Weights of a small self-supervised image encoder.
Data: trained on Sentinel-2 satellite tiles (TerraMesh), 18.4 epochs.
Rows from block 5 of a small self-supervised image encoder, named by matrix and row number. Rows with one number belong to one neuron. Each number is 500 + 40 x the weight over its row's rms, rounded and kept within 0 to 999. All counts start at 0. Numbers have three digits each.
After each neuron's rows are labels from the 100 images, of 14848, where the neuron reaches its highest value: "strongest on" is what is common among them. Only what is clearly more common there than usual is listed. The data: Sentinel-2 satellite tiles (TerraMesh). In brackets: how many of the 100, against the usual share in percent.
# fc1: MLP up (model.blocks.5.mlp.fc1.weight, 1024x256), inputs 172-255
# fc2: MLP down (model.blocks.5.mlp.fc2.weight, 256x1024, transposed), outputs 172-255

fc1.10:461510484462485469509509500537478527530511488514534475566491492469497510468493481503515508492494398477509494458479446570540510527418536484550550501471463484452553474586537453480518469609579485464478439425454483511480528608497462521449558573427474462499
fc2.10:550471540514424533519524498503508450471459511420469456502441452497528475500471544443366443425596448517466441479552529521500528500458525593534479456551513598506483499421515500434537419480595473457534559537551485455489582523460560529509498460496481530475
strongest on: main land cover: water (55 vs 11.2); snow or ice (43 vs 20.6); main land cover: snow or ice (43 vs 14.6)

fc1.624:550519492462366466515551444514552454496499536550432547456468499522514482501452479440493480511545461414520498414529481501491542533525435546508550479476534444563448417492534460505534502547439506539539489538423560489466521471533449438505531524507526479494
fc2.624:505554473510474534450504477475478496469526458473447526522445448504410496511422500468528488450558436554511545451435492453485497539576453559509485507565503570446567557512519566542486576548607495494475474479482543487444495531631413498510565516449462495519
strongest on: main land cover: water (48 vs 11.2); clouds (43 vs 15.4)

fc1.55:539527471482464476581509455504549427553469407462477447545458515532445499485591535531515561557487467577544458486536524545503437414491468573483528502428506446469488472517495439558505475488492415502457549534503539497513544431530573495461511577506529518530
fc2.55:515529502554531575555427499464494526503448590490389423471545485549528477487463411457459533478547479528534492525485483448479469471548493478464488437510520494521536522470549457554463477468495495493481562524502531485473400550546572462529529529484535495479
strongest on: snow or ice (66 vs 20.6); main land cover: snow or ice (65 vs 14.6); main land cover: water (34 vs 11.2)

fc1.275:533512520489463523476548505545461589508456505457448556477482519451450507478523513554505516548537484503468537523574576430512613519502548505488470497498440460550486596517535553544468475508412485464502492503550487522509494551502571556519456563487494480456
fc2.275:499486539416510565494434481469461565548458518522441509535541536466530519485533489518488473538466517522454498560536493480499488464418550489476481460559502558489513534553455481518477562467460467511500461521471524430436485533505539484480519512480562530563
strongest on: main land cover: trees (42 vs 19.5); clouds (39 vs 15.4)

fc1.734:589510513464497465558604521497534438470541439484489465475490507523495478492515466506384511533428500478449491473567531517491495437529495479510432470461473486499445501479515497471520524573495573470443516509470515511437618466556521505509478377517493407474
fc2.734:433432519517490475525547513477506486533487501450491417521479536579452524471481451445456492490528546486455526434481492481463580383505492426527490527464510492531531505458516533498482545514496557565408480564572517565518582475503474549580557471565464478500
strongest on: main land cover: water (43 vs 11.2)

fc1.249:430498456545484519459551476460535502507455473463511407535539478536465493492534494492476476418499526527565483521411507616506506541416490587554513413488522454533522516496489563501515489455530469411564438471453520501490511459495469486507510511423528633467
fc2.249:455556534579530510449510493508471457543507527530502490481449498480517455442550425544549561540486562498565507487450561424447472461462481563482504507540543521517597598457435464536467583530467521499510455479509489550495538496520451486452476514494508489521
strongest on: water (81 vs 40.4); main land cover: water (75 vs 11.2)

fc1.272:545560482484492488507508485455480506504439450539512539461426445445459521488521521497521496528533509510484543441561488525488503511539491494501595459524467503573536446457500494538480484451462448548619510522605475467483448623483487530538502539595556465456
fc2.272:537552479503438506539494538439397520476471469478509573508468517516567519532479473466535581444515488530522452456511508494439513469488472579432512476561535469566531461549468504483493541503485469523560557445469574457514450562579498533549461504550528525534
strongest on: clouds (95 vs 15.4); trees (88 vs 58.5); main land cover: trees (65 vs 19.5)

fc1.75:479510407451489504550522570512442545551468562549521457532501500504491489522514463559449456503531477521506525429437563599476450532526592510493491475467518512456496524552487483570546469523590427510506508503525488535526522540565469475481527531525533531501
fc2.75:506500442449474522477504495530496477564484499476497493437475494490408512528527470542463501551509480464518513490458575564522500571494509478503438527491441457439507521441552497622481578586503484491473532436513526465545462492557489542443488514467597511502
strongest on: snow or ice (82 vs 20.6); main land cover: snow or ice (75 vs 14.6)

fc1.700:501482567456460511521533478473484483496482468477528526443456535533507524511486479497502538471499465494459499488510520427480495560507507497506519500491506506551530597496516510418482483567440528551464453517510468470474546544513531507523545563540600535565
fc2.700:514438530457507578506478518502507515501543491547575462479485493562464492514517514506469507519482443470489443540524459533495473572535460463461463481466530488524487496481466462550507509565491538481462455477530485502544509440496563495441526531491492497454
strongest on: clouds (46 vs 15.4); main land cover: water (38 vs 11.2)

fc1.247:491497485482508485491460545489510600477546496438504470502481457502500500485500504468499508456531509451494532563455443478475430476525554488530516472493522503476509514509487440502511606488497481531402536485485497454440446474533379492533525540547432483460
fc2.247:523494519510437505478567499506565553477466508573563482491518480544470476500511500475537502513468566477459447457546525486459467414447452538497504468532431514507516517555430466490445568472532558501446562496540490476448509540505530421447554514493521561503
strongest on: main land cover: water (64 vs 11.2); main land cover: snow or ice (33 vs 14.6)

fc1.443:518561485485530457478539480492501576497481560479503463479531515474517501475502532512480534511503431568506535483484511469517563471528468555491505526521452502614538601541461529543454467497425493553494504588581485496543506510589532503544482509492536497514
fc2.443:424400589477479540423438486498545476464389500513499501535526438452506493468482566498474541474493454529435548500477465472518481530479504509509527479552512504484512566536519495461441487547515514452502452520491523465486492543495479492561445487548569557445
strongest on: main land cover: trees (45 vs 19.5); clouds (36 vs 15.4)

fc1.654:532494509494491472459481466515517605406557463462484395515521514494505603500515517496543447590462452521446523505466494541508466447489531523419559521442422524584536488567525469498482525457508508544483506493468480486475536501461486490532519547472508543409
fc2.654:461467561491585486520492484462464477464492504484484483565470443546492479453535501432512526466456461493474456512427505457544450467408532455560495497527482519496452525506441519460449481545529497569478488475484464508471505470532476472518439468507440513522
strongest on: water (80 vs 40.4); main land cover: water (79 vs 11.2)

fc1.273:533491551483515562410493520469528461579475543557472544553550484522467513508508485490470442522495410519496522449543532480500565480526430533449542505440466477565500475445538527448522518525424527447512464468422495515497463472543461490436461499491517425451
fc2.273:510494499541510459452504520510463500465479524441508521493453476548487485524501488464577513592424600483441497502525478440431566570528502539512477487484547548486478380506475479506402445461483520428533610515479508499456554480442544520484486494489549540460
strongest on: snow or ice (69 vs 20.6); main land cover: snow or ice (66 vs 14.6)

fc1.356:480516529567460462413510480471517487554440453472521454500462551476553510509497454486491449467534505509515518518499484532533509547498481474498500506535569501491542491470548446486434497454546553486537462411468463544494469521461480437470441456470547509574
fc2.356:471565517598463424481534464463531602546477498513549455459485473480582528492450441493500476444594544522464481458529558461466493602559481535522472520539542505591433470515505520479479532539516541559535484447481546496485500575432537464461429474476484447477
strongest on: water (88 vs 40.4); main land cover: water (87 vs 11.2)

fc1.66:539493512491518445490514490473544522509526475542572433547447508469465531468518527507493434564536509446507492478517402474474424507501441543559481504550492488536508514496491466470509493525522533548505506562449474494544548491545433473481485537577517523513
fc2.66:455505485430510590530524485464454482459521470532514569479532469527524457511442563506509551517511552444500489471456416469505520490505437438526492462531488503449509538525477482503476488541521427531484474416458539481474505431518455469562513434524513588518
strongest on: water (79 vs 40.4); main land cover: water (77 vs 11.2); clouds (44 vs 15.4)

fc1.500:519508437542502435524532524588472466578535420498499503474574499523630491517485577474518453498527546529558529529496469504435482432526461474520495593595526498524498480440519457436504535488511529493517488496508480503488496460522479471382482570445488430504
fc2.500:494572556506482544445512526522479540523428516533507471467498473481520487524426518474407510523505502513487487481537548509480534533526505511512487497490535470505596467458455506542502650496526525522477546504505498527478514487542486462526525501519475507534
strongest on: clouds (65 vs 15.4); water (65 vs 40.4); main land cover: water (62 vs 11.2)

fc1.11:453548464440384472462558492519502510518497479546525534488469506500505479515441502429516517521562521485441512573476545615400530462616487476540468507446501537501462552476531552493503585568569467496482498464533477485504590500475535577476489483422561477531
fc2.11:404474574460519482505505496506434532493472459454546495474488532500458462492461520550445512440497457481489429493538580502620437449391478520486510444525471399528474423572537485546505494543421489498500553507503495481505463527481510528502516489520527563520
strongest on: snow or ice (75 vs 20.6); main land cover: snow or ice (72 vs 14.6)

fc1.206:508493475536500432471511520457528425493541504427513548505524518501463527480489473532507538462504491417542539442508567527466540452510521465565514512559563451504472460509482433399490478454486489562595449545504424498519460526527493460456479579550507489569
fc2.206:468560462478504480466403470491477549494538509481443455428529506500481502464446502548503535514452569529516476533478509504459514552473518497528448489477473524467502500518536515515564535533466468544514522490518460528531446492510565533489466508484460515411
strongest on: main land cover: water (58 vs 11.2)

fc1.494:509434592440564460443515511432494457429447480481512477482500490544431521512531469578585562502550457511558459541450452519489538558473453502558542492426496429483482474386556480502486469423454515505495511468527494471481512512531466535500471524493483459480
fc2.494:485462543569589479454495495551537511490487539545528498470475494504439473530517461511529418440487518446457565390514491518539482421456535449415534480485508514541512482506472512544455529461561507523499543526525500520509441485461478413483522586538475438488
strongest on: snow or ice (73 vs 20.6); main land cover: snow or ice (71 vs 14.6)

fc1.310:513501540531476527482509520513489561465487523468416490549582466465558524529504517527508486496507544456485487528515490502409528454532485497432530545544416532568498482504449491401497468562564517542499477452471598522551539524514493516524496488435385508465
fc2.310:513468489565562488436583523448481466473507499557497516500509530492484454463440520554430506558531525515518485513498481481426514500575486536514530423516477454491542472517498408456507503468470505375489471468479504472517504462571498508457507516497473424495
strongest on: clouds (90 vs 15.4); main land cover: trees (54 vs 19.5)

fc1.675:542500475503405511501460510508512586431508449504502518443493448557491501493501525453516521460491467468533417522482479500508489456509464462494523506502543508549529476483487471563447493511431478504403481456544497459537432557452429509473560465523504532507
fc2.675:512500440572506565462475513483473532486472516462511498481562494487550446460574435452484496512548453501512601525522511532503504553531495433552424510496524484499488440444492510538464551532445477459481466515543544519443471522518560438486478487468550593528
strongest on: snow or ice (81 vs 20.6); main land cover: snow or ice (72 vs 14.6)

fc1.547:444512521495502513535440491505588510489500426504487482537458481519618568499465486514530510580509487513469497517497527548499508484518502525540467494562507517474483532511565473468438437539538517449552445489538540527495481538549508536458529490501490478564
fc2.547:466559521544481464446506450517453460464553429499525556509505487527496572531480452542514543488571457527520513533519397537423457551491488536557495473491503580514533487551516445510482484513551521488531524549503496419438540468486483538518441562476493458531
strongest on: main land cover: water (42 vs 11.2)

fc1.557:482488476511496467511542504547475569505513456570519487510533405451416521504532524588604461495468451523500601465501498492505572515548529579429492489537546522507517574470506458550471528598496533511468512528543510544548514483588491532457452522577481565588
fc2.557:487500544448513473486562532551540500577482474548431460532578520522501526486472532507574415413475459551496537501512530558449500461498570579446464561544578517499470534487487484559503504559414512469501500472476514532526435436517437518445535478548512572517
strongest on: clouds (73 vs 15.4); main land cover: water (55 vs 11.2)

fc1.141:547553381532518483508549503461542514514446503531518534514495480461502512535483501483533500536525467490569490528525477450508503521518472593531498545494517532533524452520479476474472549545522492514513492510487469552547488456475524430525516451427434534471
fc2.141:503483509488489506545561539472496525461525572574570455491576549463470521505501468468482473466544513494476551562463472471440532458467467568487535513478519481565526553499463454511495543508468506539472502439471451473507490505475549472485506495531464536548
strongest on: snow or ice (71 vs 20.6); main land cover: snow or ice (69 vs 14.6)

fc1.460:540464461493530541494493526502455486471469410568530568468478479517477483524521527532512505461504464557530395488508531452466577483445546449447485536525498495532486565479377473561512484480471530514498464506486468511500503540428523508507462562509516408533
fc2.460:500568512572469554477410441512474551527425466467481489511511516490441519540515454512469477577535541460557560504527478513536482546519522465501482496498506508440525530435477471521488438508487488447517487516483540535497539498494528486506458464455493557600
strongest on: main land cover: snow or ice (34 vs 14.6); main land cover: water (33 vs 11.2)

fc1.210:519484512450367425452502510470486531502514428471547519496480445549462541500551515546526502480530454469536489441474496509464484589502474599477537420428517482511492487607460470499439511440512488484538539495478496476495485540548558451473479438509517526461
fc2.210:592509553491453454477435485480446497554552495458508482551518495526470495475427494433452540562498534443535472528565541480471508527508503533415503492496503439492506484486542492517532503471540464502584431523505443495485479524560509492518449504494494475446
strongest on: main land cover: water (55 vs 11.2)

fc1.632:565531506522492531434490525515499532482510416458523515449559467519535457483468503525622533470457459528449545452476502567504543498516561447453475502460445491516432492499530507554459498495458463568497545481539495513525484587444506492471522617498539476491
fc2.632:517450543579443548492555473536497497516499478488505517482587481538548556603524539476517503449509511513454488490545532507451482499505464527547434485514532555516506484498481492605411588557511476493525504499481496519495541463517471461452571534511472525532
strongest on: clouds (97 vs 15.4); main land cover: trees (69 vs 19.5)

fc1.324:517489521535490506515486485496484457518472463514508578459525495486507559501515534553456532493521495580492500417548496468405451523425531501533518553576523537445514473510473473510532537478533507503547517565490458496503515500523504516461500455561460499503
fc2.324:461427489527498484466512495613520564505480481448519534421579590487584547488539499481490504411522513542530518542528479488565517518477437476429533558545478488467512494514443483425516493581506499531512497515556469481455520455483510503586450567503476463548
strongest on: clouds (64 vs 15.4); main land cover: water (42 vs 11.2)