Rows from block 2 of a small self-supervised image encoder, named by matrix and row number. Rows with one number belong to one neuron. Each number is 500 + 50 x the weight over its row's rms, rounded and kept within 0 to 999. All counts start at 0. Numbers have three digits each.
After each neuron's rows are labels from the 100 images, of 14848, where the neuron reaches its highest value: "lies over" is the class under the peak; "strongest on" is what is common among them. Only what is clearly more common there than usual is listed. The data: Sentinel-2 satellite tiles (TerraMesh). In brackets: how many of the 100, against the usual share in percent.
# fc1: MLP up (model.blocks.2.mlp.fc1.weight, 1024x256), inputs 86-171
# fc2: MLP down (model.blocks.2.mlp.fc2.weight, 256x1024, transposed), outputs 86-171

fc1.468:536558530489474510561512564545517466508475544556620523548482629425536391554540493486433539564532525467467498446460545600402472529523499568504524568542535527477478468434520475514513422484484368466498469366526533500536483548514537462537577511565550492495579548
fc2.468:473538509455537589475443564474526398476528484498612506580528523457457438486460560487535553568564455605540490459450501510534511545493458501443576545432558517556459510502503524565496561500458553562484483546523287431464549511458546464496442505472392426458545433
lies over: water (73 vs 10.8)
strongest on: water (78 vs 40.4); main land cover: water (78 vs 11.2)

fc1.616:501508504605474504555513397390475547564428536544495466439545500520514473466546499419450516563481451528497509570480433534480467503610483532514481490563426548482555508412451497495559492505447550470534480508445373507489415542525494563607527460579476487512503459
fc2.616:506478482391491519508535412487457471465409554413494484536565496551462487469459589465568499400479520403417515465475501431411421620472511549501497476520472472525478450556485551481530564518532551445524540448555504428544420465532503462536556585419410517545462583
lies over: snow or ice (80 vs 14)
strongest on: snow or ice (83 vs 20.6); main land cover: snow or ice (80 vs 14.6)

fc1.606:481451477476531530503449444493529443460479498534499469670456474402516528547484547488483478572511497438470506486460638517493346560553506455519561574456477471500541488501612578410514568517509510512545489479535443450504493479379518539513465481370496507525477384
fc2.606:552522541422513547446548486506468476522449547525432551494529492427493453466517610442447568583512494422436481512385547511516424524534524478503537507514547500569578489473568482469434473439495561551434443450470495528495575403527471471454528570473510471455526559
lies over: snow or ice (77 vs 14)
strongest on: snow or ice (82 vs 20.6); main land cover: snow or ice (77 vs 14.6)

fc1.368:464476446476431562442519434463466560490516580543543553592557621392501535399572553523500505487502511546544509407554566583491508477541543439492437436467449388546503558518548525538489531474453456518512494475420564573416460543427445523434488463448487539490575464
fc2.368:494489608481485452483474536628492558449505516547490421603497493576443463425563504501531512501539502526467521488488616498519483550546526414518399467546555453428440472502505563541466488393503537510561491585408528511478520553464473493531467522495514544485521414
lies over: snow or ice (94 vs 14)
strongest on: snow or ice (96 vs 20.6); main land cover: snow or ice (94 vs 14.6)

fc1.469:569435509502577560531588461484449484519541551581530595499530632389475430471427563520483471430522553528518461508495479480382417443528611461550444508492515612496438507531544456486602499466478438485490447485473535531547527575388570530567477588515410605471488421
fc2.469:520467439443403453571407451536435482485512474375475423527514548525516539526454473518593536555462555519518532494467563514567438541466382502549573521519482548429577463383461513480469450501511506589457541482472446420470523488477434553465529502513505389567546510
lies over: water (79 vs 10.8)
strongest on: water (82 vs 40.4); main land cover: water (81 vs 11.2)

fc1.763:470445500558545596458580505533454527619482469522391449420557535489606500458491453494458483523411508504493469518512519500445517585537541469499438537534560543520514490501476540516534391440379517538446552512477543474481463479545471630490524438557499490503511555
fc2.763:442541493542515456504562504483487503491550481479606402528433424444537479583487479450464452448530514565521412502482543553416503543387506443493371512483499431574518502483578464449533578528444484448519484506499515464508569501505478443468537505430487558529558584
lies over: water (48 vs 10.8); snow or ice (41 vs 14)
strongest on: snow or ice (51 vs 20.6); main land cover: water (47 vs 11.2); main land cover: snow or ice (42 vs 14.6)

fc1.262:487412593576457458532481542509527530433538402468442522491498492446560549552568517469458527493505456471495442431578473471552445599427441452450490457466482452525439590525560543390479544503552581512544472494565501500413515530492484409519491428472524556511508505
fc2.262:543502456523421514452455543448429467431452541627521519518545497528534523419569472530448503568473498578486515599493504468474454563534471391490486486545506481595497569509533430533473481513429450458512498520546441563420536578493442485500450551479574596493391470
lies over: clouds (96 vs 2.6)
strongest on: clouds (97 vs 15.4); main land cover: trees (58 vs 19.5)

fc1.22:457453495463604551542503514550565469470509439521500410519463573536548487440509522484485491477539390460608476462517487486494511466516530412474548459489451553494467561441483639621492543389537485513372418534504422522552457455526527586489540448564527540532522498
fc2.22:454478561541487532459523487500405422492558491559468432419529547534497502460560574457497464557523480532551547521404573478566519447474450424567446535516415493548453512404476452494439568449514474468448483557449508486546519501522486500588582564451496467536590495
lies over: snow or ice (93 vs 14)
strongest on: snow or ice (94 vs 20.6); main land cover: snow or ice (93 vs 14.6)

fc1.735:445512492578551457422600565578500494450362439467474398507494532544548485454496524412447484543526483482540504434492506472494425518524505447570495533523400550499518552451479556507520547498552486568446486454499546575501516501419504560457433474511565501508407558
fc2.735:584542622493620469558500501561471549612479489496581537577535469502493469462464481448530458515506437495499435529516546590453541496370532579504516544524566486403471463572470397467619594501412512444602459555563461489409484500526565451511472497510492510490534437
lies over: water (87 vs 10.8)
strongest on: water (91 vs 40.4); main land cover: water (90 vs 11.2)

fc1.349:496441484516522565545481526492471510531466447488368428475498492517549571495514569526534573563497447518457507572543456466514526445542530520458513545514489608547475447531459425496520518494521488563522620450541593566447469621566497581538506464502534522543469518
fc2.349:468445483418558485541500465426515497529475535430437527568479525515580432529465449552437490508462510461465443567482505512390479527527488407493569465503542504508403517522481564576511549514481529505519511391567470663611391528528446505603520457502544570551522568
lies over: clouds (30 vs 2.6); water (27 vs 10.8)
strongest on: clouds (84 vs 15.4); main land cover: trees (52 vs 19.5); main land cover: water (35 vs 11.2)

fc1.224:527531505503496518476544570565446458412475519549523418364506457657471449572452461412488474506598486436494468466545511536563438435493517633483457461505472443522509562491490596351423426496476557488533513465476472572538491427503498523552527474521489577581501561
fc2.224:532518550591493481516544484467385455471543476533477551423556420548502469580516498518523510448508495529549525417492564542570528581397448470430525464518435466389498560557500465488454480592496568512489477513511420490519481502440457393581588512459562542468576544
lies over: clouds (25 vs 2.6)
strongest on: clouds (43 vs 15.4); main land cover: water (29 vs 11.2)

fc1.196:467398650421454550475493486489491440517525578458539541376486541481449545494475469601460550535470461533517428464496419432521556469407361446523530506529459509449441474546536586470456532549549474444547440604465483470388493491508474523544553451516505583460455481
fc2.196:461537510531550538533429435509471460514378453502555437521520415428456492418528553468456454429484488534419443550566491516550485558487460440500419410521500521459422421538460575503531496439433515489549516474471473486537449569581496443560516495510420488450477488
lies over: snow or ice (88 vs 14)
strongest on: snow or ice (91 vs 20.6); main land cover: snow or ice (88 vs 14.6)

fc1.73:484515469458541562396509526558562544510519567467572408550429477468511482529463455382535496424449512493463524475396491466538468432584557565457521459486486580471511479473462581521521530464472505514486520513515537390456466437578486542472551434473603425501490471
fc2.73:456458484567525605559486463565567538438456547484576521517486639461398441559500491463426524475474447489453485475500531493432508425423433506540533486523497473524452523541479571485451520530448469449501567572531547404440535459487525544528565541572546442523542486
lies over: snow or ice (66 vs 14); water (30 vs 10.8)
strongest on: snow or ice (71 vs 20.6); main land cover: snow or ice (64 vs 14.6)

fc1.579:537473496505487599418434476538425499465490483538454441403493504479477454540526535489541467566534525562493487513583452498436525587517386402492493533494547541505475529551490487531518537577502518546489478591528475544464570650574544463596515555484468611494416412
fc2.579:514468562506437486495483542466511437435485538567471468357480538504465526473500504506338469600523499639462491477463452402540437527470352472487555502516517522547509489484483608575478443476528500485433468532537448504426577474534485575439516587391492488478416544
lies over: clouds (43 vs 2.6)
strongest on: clouds (98 vs 15.4); main land cover: trees (62 vs 19.5)

fc1.64:494463501510487517429440421551444463495484485565518513484523531466468493428511545536481428496510535516500515495540483526429438538517370357509467425535459520446454475558527523489554569545450474599524484478603498499434549604547532415553506526472459511523425479
fc2.64:479517542461426458470432460451459467516506451525429443430501499492458506470526478480434447524552508587505487536458432483480461470471352503485507511456514532534562580527462490556514551552530527524434521552495476451502529483500568600443515594440529478506496546
lies over: clouds (32 vs 2.6)
strongest on: clouds (94 vs 15.4); main land cover: trees (64 vs 19.5)

fc1.438:473498517484483537555501526526505532454479531518520550475512441487467483499500545466534544589528524543511455421456507482495513539609509471471428561497510534578512531459488496469494509512564467606536393481562501488469562491434467466558483482475588478455509490
fc2.438:424439406466599480461530471549428400410517435488481409567515539496499464539540474446537535509516532528491479546505508435458524549375485457443546573460534520482574483430446394568474519512448462401514495538483583535600466419545452486529521507524480549452486467
lies over: water (77 vs 10.8)
strongest on: water (90 vs 40.4); main land cover: water (88 vs 11.2)

fc1.759:543508561518545530343520551524482526504571511447522563412535478549485444512519521471505491489493480503407399564594560442535524453510494517483548558486463516521564473611457623385471497498512431491482547498469602508452554470472528485558516488531464437552473618
fc2.759:486438537483564511513586531533531443604511494461451564496434557335474532469530529555516482541412478540459518441554553504577596510566501426442494528485523484423488462566504545461516462475504578484564496501513447450504459489494471525473532555500585543585540514
lies over: water (55 vs 10.8)
strongest on: water (74 vs 40.4); main land cover: water (68 vs 11.2)

fc1.77:531450522478515504555567502492544470443550555527405488571471471536441482438487459460458428549466437491416429436558505536566519534408498485448478496512545395495502566513525511509492479472474533511437581458489344510489430437529515493426516574504371522549524567
fc2.77:463469544557427492432485444551551543470510507498505539648466462473534516464465467494460434491423605548508535498577497492503393450527498527552483482420524484482499474482562544553479505477483492575478561475389433633482426491421490599509434415473422460501531478
lies over: snow or ice (87 vs 14)
strongest on: snow or ice (88 vs 20.6); main land cover: snow or ice (81 vs 14.6)

fc1.630:526447457543532514520578541548497535547544451480455459462470443381472520531510473532588490450466539522515457467555593558480338593511493477488547479475588478552507478564576453464511465461493434468531512522475602480488413537470566507377501545506492505493499397
fc2.630:486490438433477507524499550495447561509563454582512463518497491478544536478581496525467488521475480308486512472490527480421563475463469488550540508499496494562534512445498505442487415438536508436451496414470433504461510485499553494440406436554519470531472468
lies over: snow or ice (94 vs 14)
strongest on: snow or ice (95 vs 20.6); main land cover: snow or ice (94 vs 14.6)

fc1.665:423532637563500455497515558505521542494492460518434454363488578544553485493513407520513445507484494498496575542534467479544570428560554522497387484418539476545475583457566590566464492576478489504566490492462403532457530450456515523391429433515496446416486566
fc2.665:473484591474593491390509592494475517479494439468535503567426497558627564551488505485551430464536577438529480605564500532453599521516649567510465573535521476476470479450502425528507445513476434498426576505496519416452536446455555519464467480437394464446558523
lies over: trees (45 vs 20.1)
strongest on: snow or ice (64 vs 20.6); main land cover: snow or ice (53 vs 14.6)

fc1.72:509551465513494520412469446559508526447549453471511353498524480558452432535528474514470606437549438535502469487513519569506506374517451543574556485547439508578529560508420390486502532532505548491474573486533472537512517540541521464390527527447486469545433476
fc2.72:527528575554443470482581535451392411468491450499499504555481464411559547565424584559536499591552481439526515469534554520527518510547431402467462496490502477518552521552471464494414487536479460523542346504513449488543528556552570460548489491509526559469429439
lies over: clouds (41 vs 2.6); water (37 vs 10.8)
strongest on: clouds (49 vs 15.4); main land cover: water (39 vs 11.2)

fc1.386:506403532462440487622484547433533439478440460567491466452471405528477492502518567501486443449516556482519396496636481450410477606449347510475482558450589566542510514471437497509462493502554508488434511534482516487433489561434510512547501515564499630541510442
fc2.386:508546495596505460479484504492551445401504490443376440376477556507584418434513372471456502598580490516555543516466500479487547534520485484553528507536519519585466522498488506553478424522538470503581430478463415542442494469536498593459494470381588503478414526
lies over: clouds (64 vs 2.6)
strongest on: clouds (93 vs 15.4); main land cover: trees (59 vs 19.5); main land cover: water (28 vs 11.2)

fc1.5:568435532504527522378453491570433518541469516534472477480499552525510484485482572508506551517524508485502414503518518474385428510569416427510510457509565548521456444568534507539571493546474472587543469514577564528428552591526505475527441540506486546563386373
fc2.5:493494473566454456528446486401494424441463436485422448420469532478467467545491530509511480565590520529504512539468436477560463544489383461511485589503582533477525559546460510487488484498545486574431474524533444501551580482490497579468510518402443476523550544
lies over: clouds (63 vs 2.6)
strongest on: clouds (97 vs 15.4); main land cover: trees (63 vs 19.5)

fc1.24:477455575480422521444576571523491572483523427455399497407451470477536485576596496435565564523445495495569482600575407404564447455547473555466561444477516443458512601468485516469415498498540629480556524526403476560542513512464504529508554462413463437396519506
fc2.24:413485518503415506486445485511454455537470537457508423503447470447500548634571485424480496463464446578454458463554494447475519496360507520483514443430469557552498480549509482526365523551494488557520516479562516488488482420475510525514455522492494500585481531
lies over: clouds (87 vs 2.6)
strongest on: clouds (88 vs 15.4); main land cover: clouds (29 vs 2.5)

fc1.476:591500498451435568525435508481486509489418530585469532499422511585541510564511546553529528616558486538544434542512414488495466601524439468484540481519576556584502546554440540510535484572512599538513518500561499494473464532579449471506551563409512555553367507
fc2.476:496423444496495411521530481479537528482450507549494458453493518463473444481499458578511548552518537544453433527464560536457435512517358469501490512504523600478536458532536470526541473462515434566486532553556481535435587534508473493388496513460484472549443427
lies over: trees (46 vs 20.1); water (28 vs 10.8)
strongest on: clouds (86 vs 15.4); main land cover: trees (54 vs 19.5); main land cover: water (28 vs 11.2)

fc1.319:522537547535505430455536500544551571525520457574535524445514501551495514526529484443495481513453518517464560449548484484517432554446426590477518406484601527519483543489538541445543522601553511525463484550458486514501416478470570503571451462546550553493522510
fc2.319:333506544492593488541574519507485464555503552530464536514514547539470532533554504545477594577479501581526476385567519430593525485489500533541601529496611491531479468504452544485457485479580487474484500578475321517478530496474551516461592462517465431556559459
lies over: clouds (68 vs 2.6)
strongest on: clouds (73 vs 15.4); main land cover: trees (47 vs 19.5)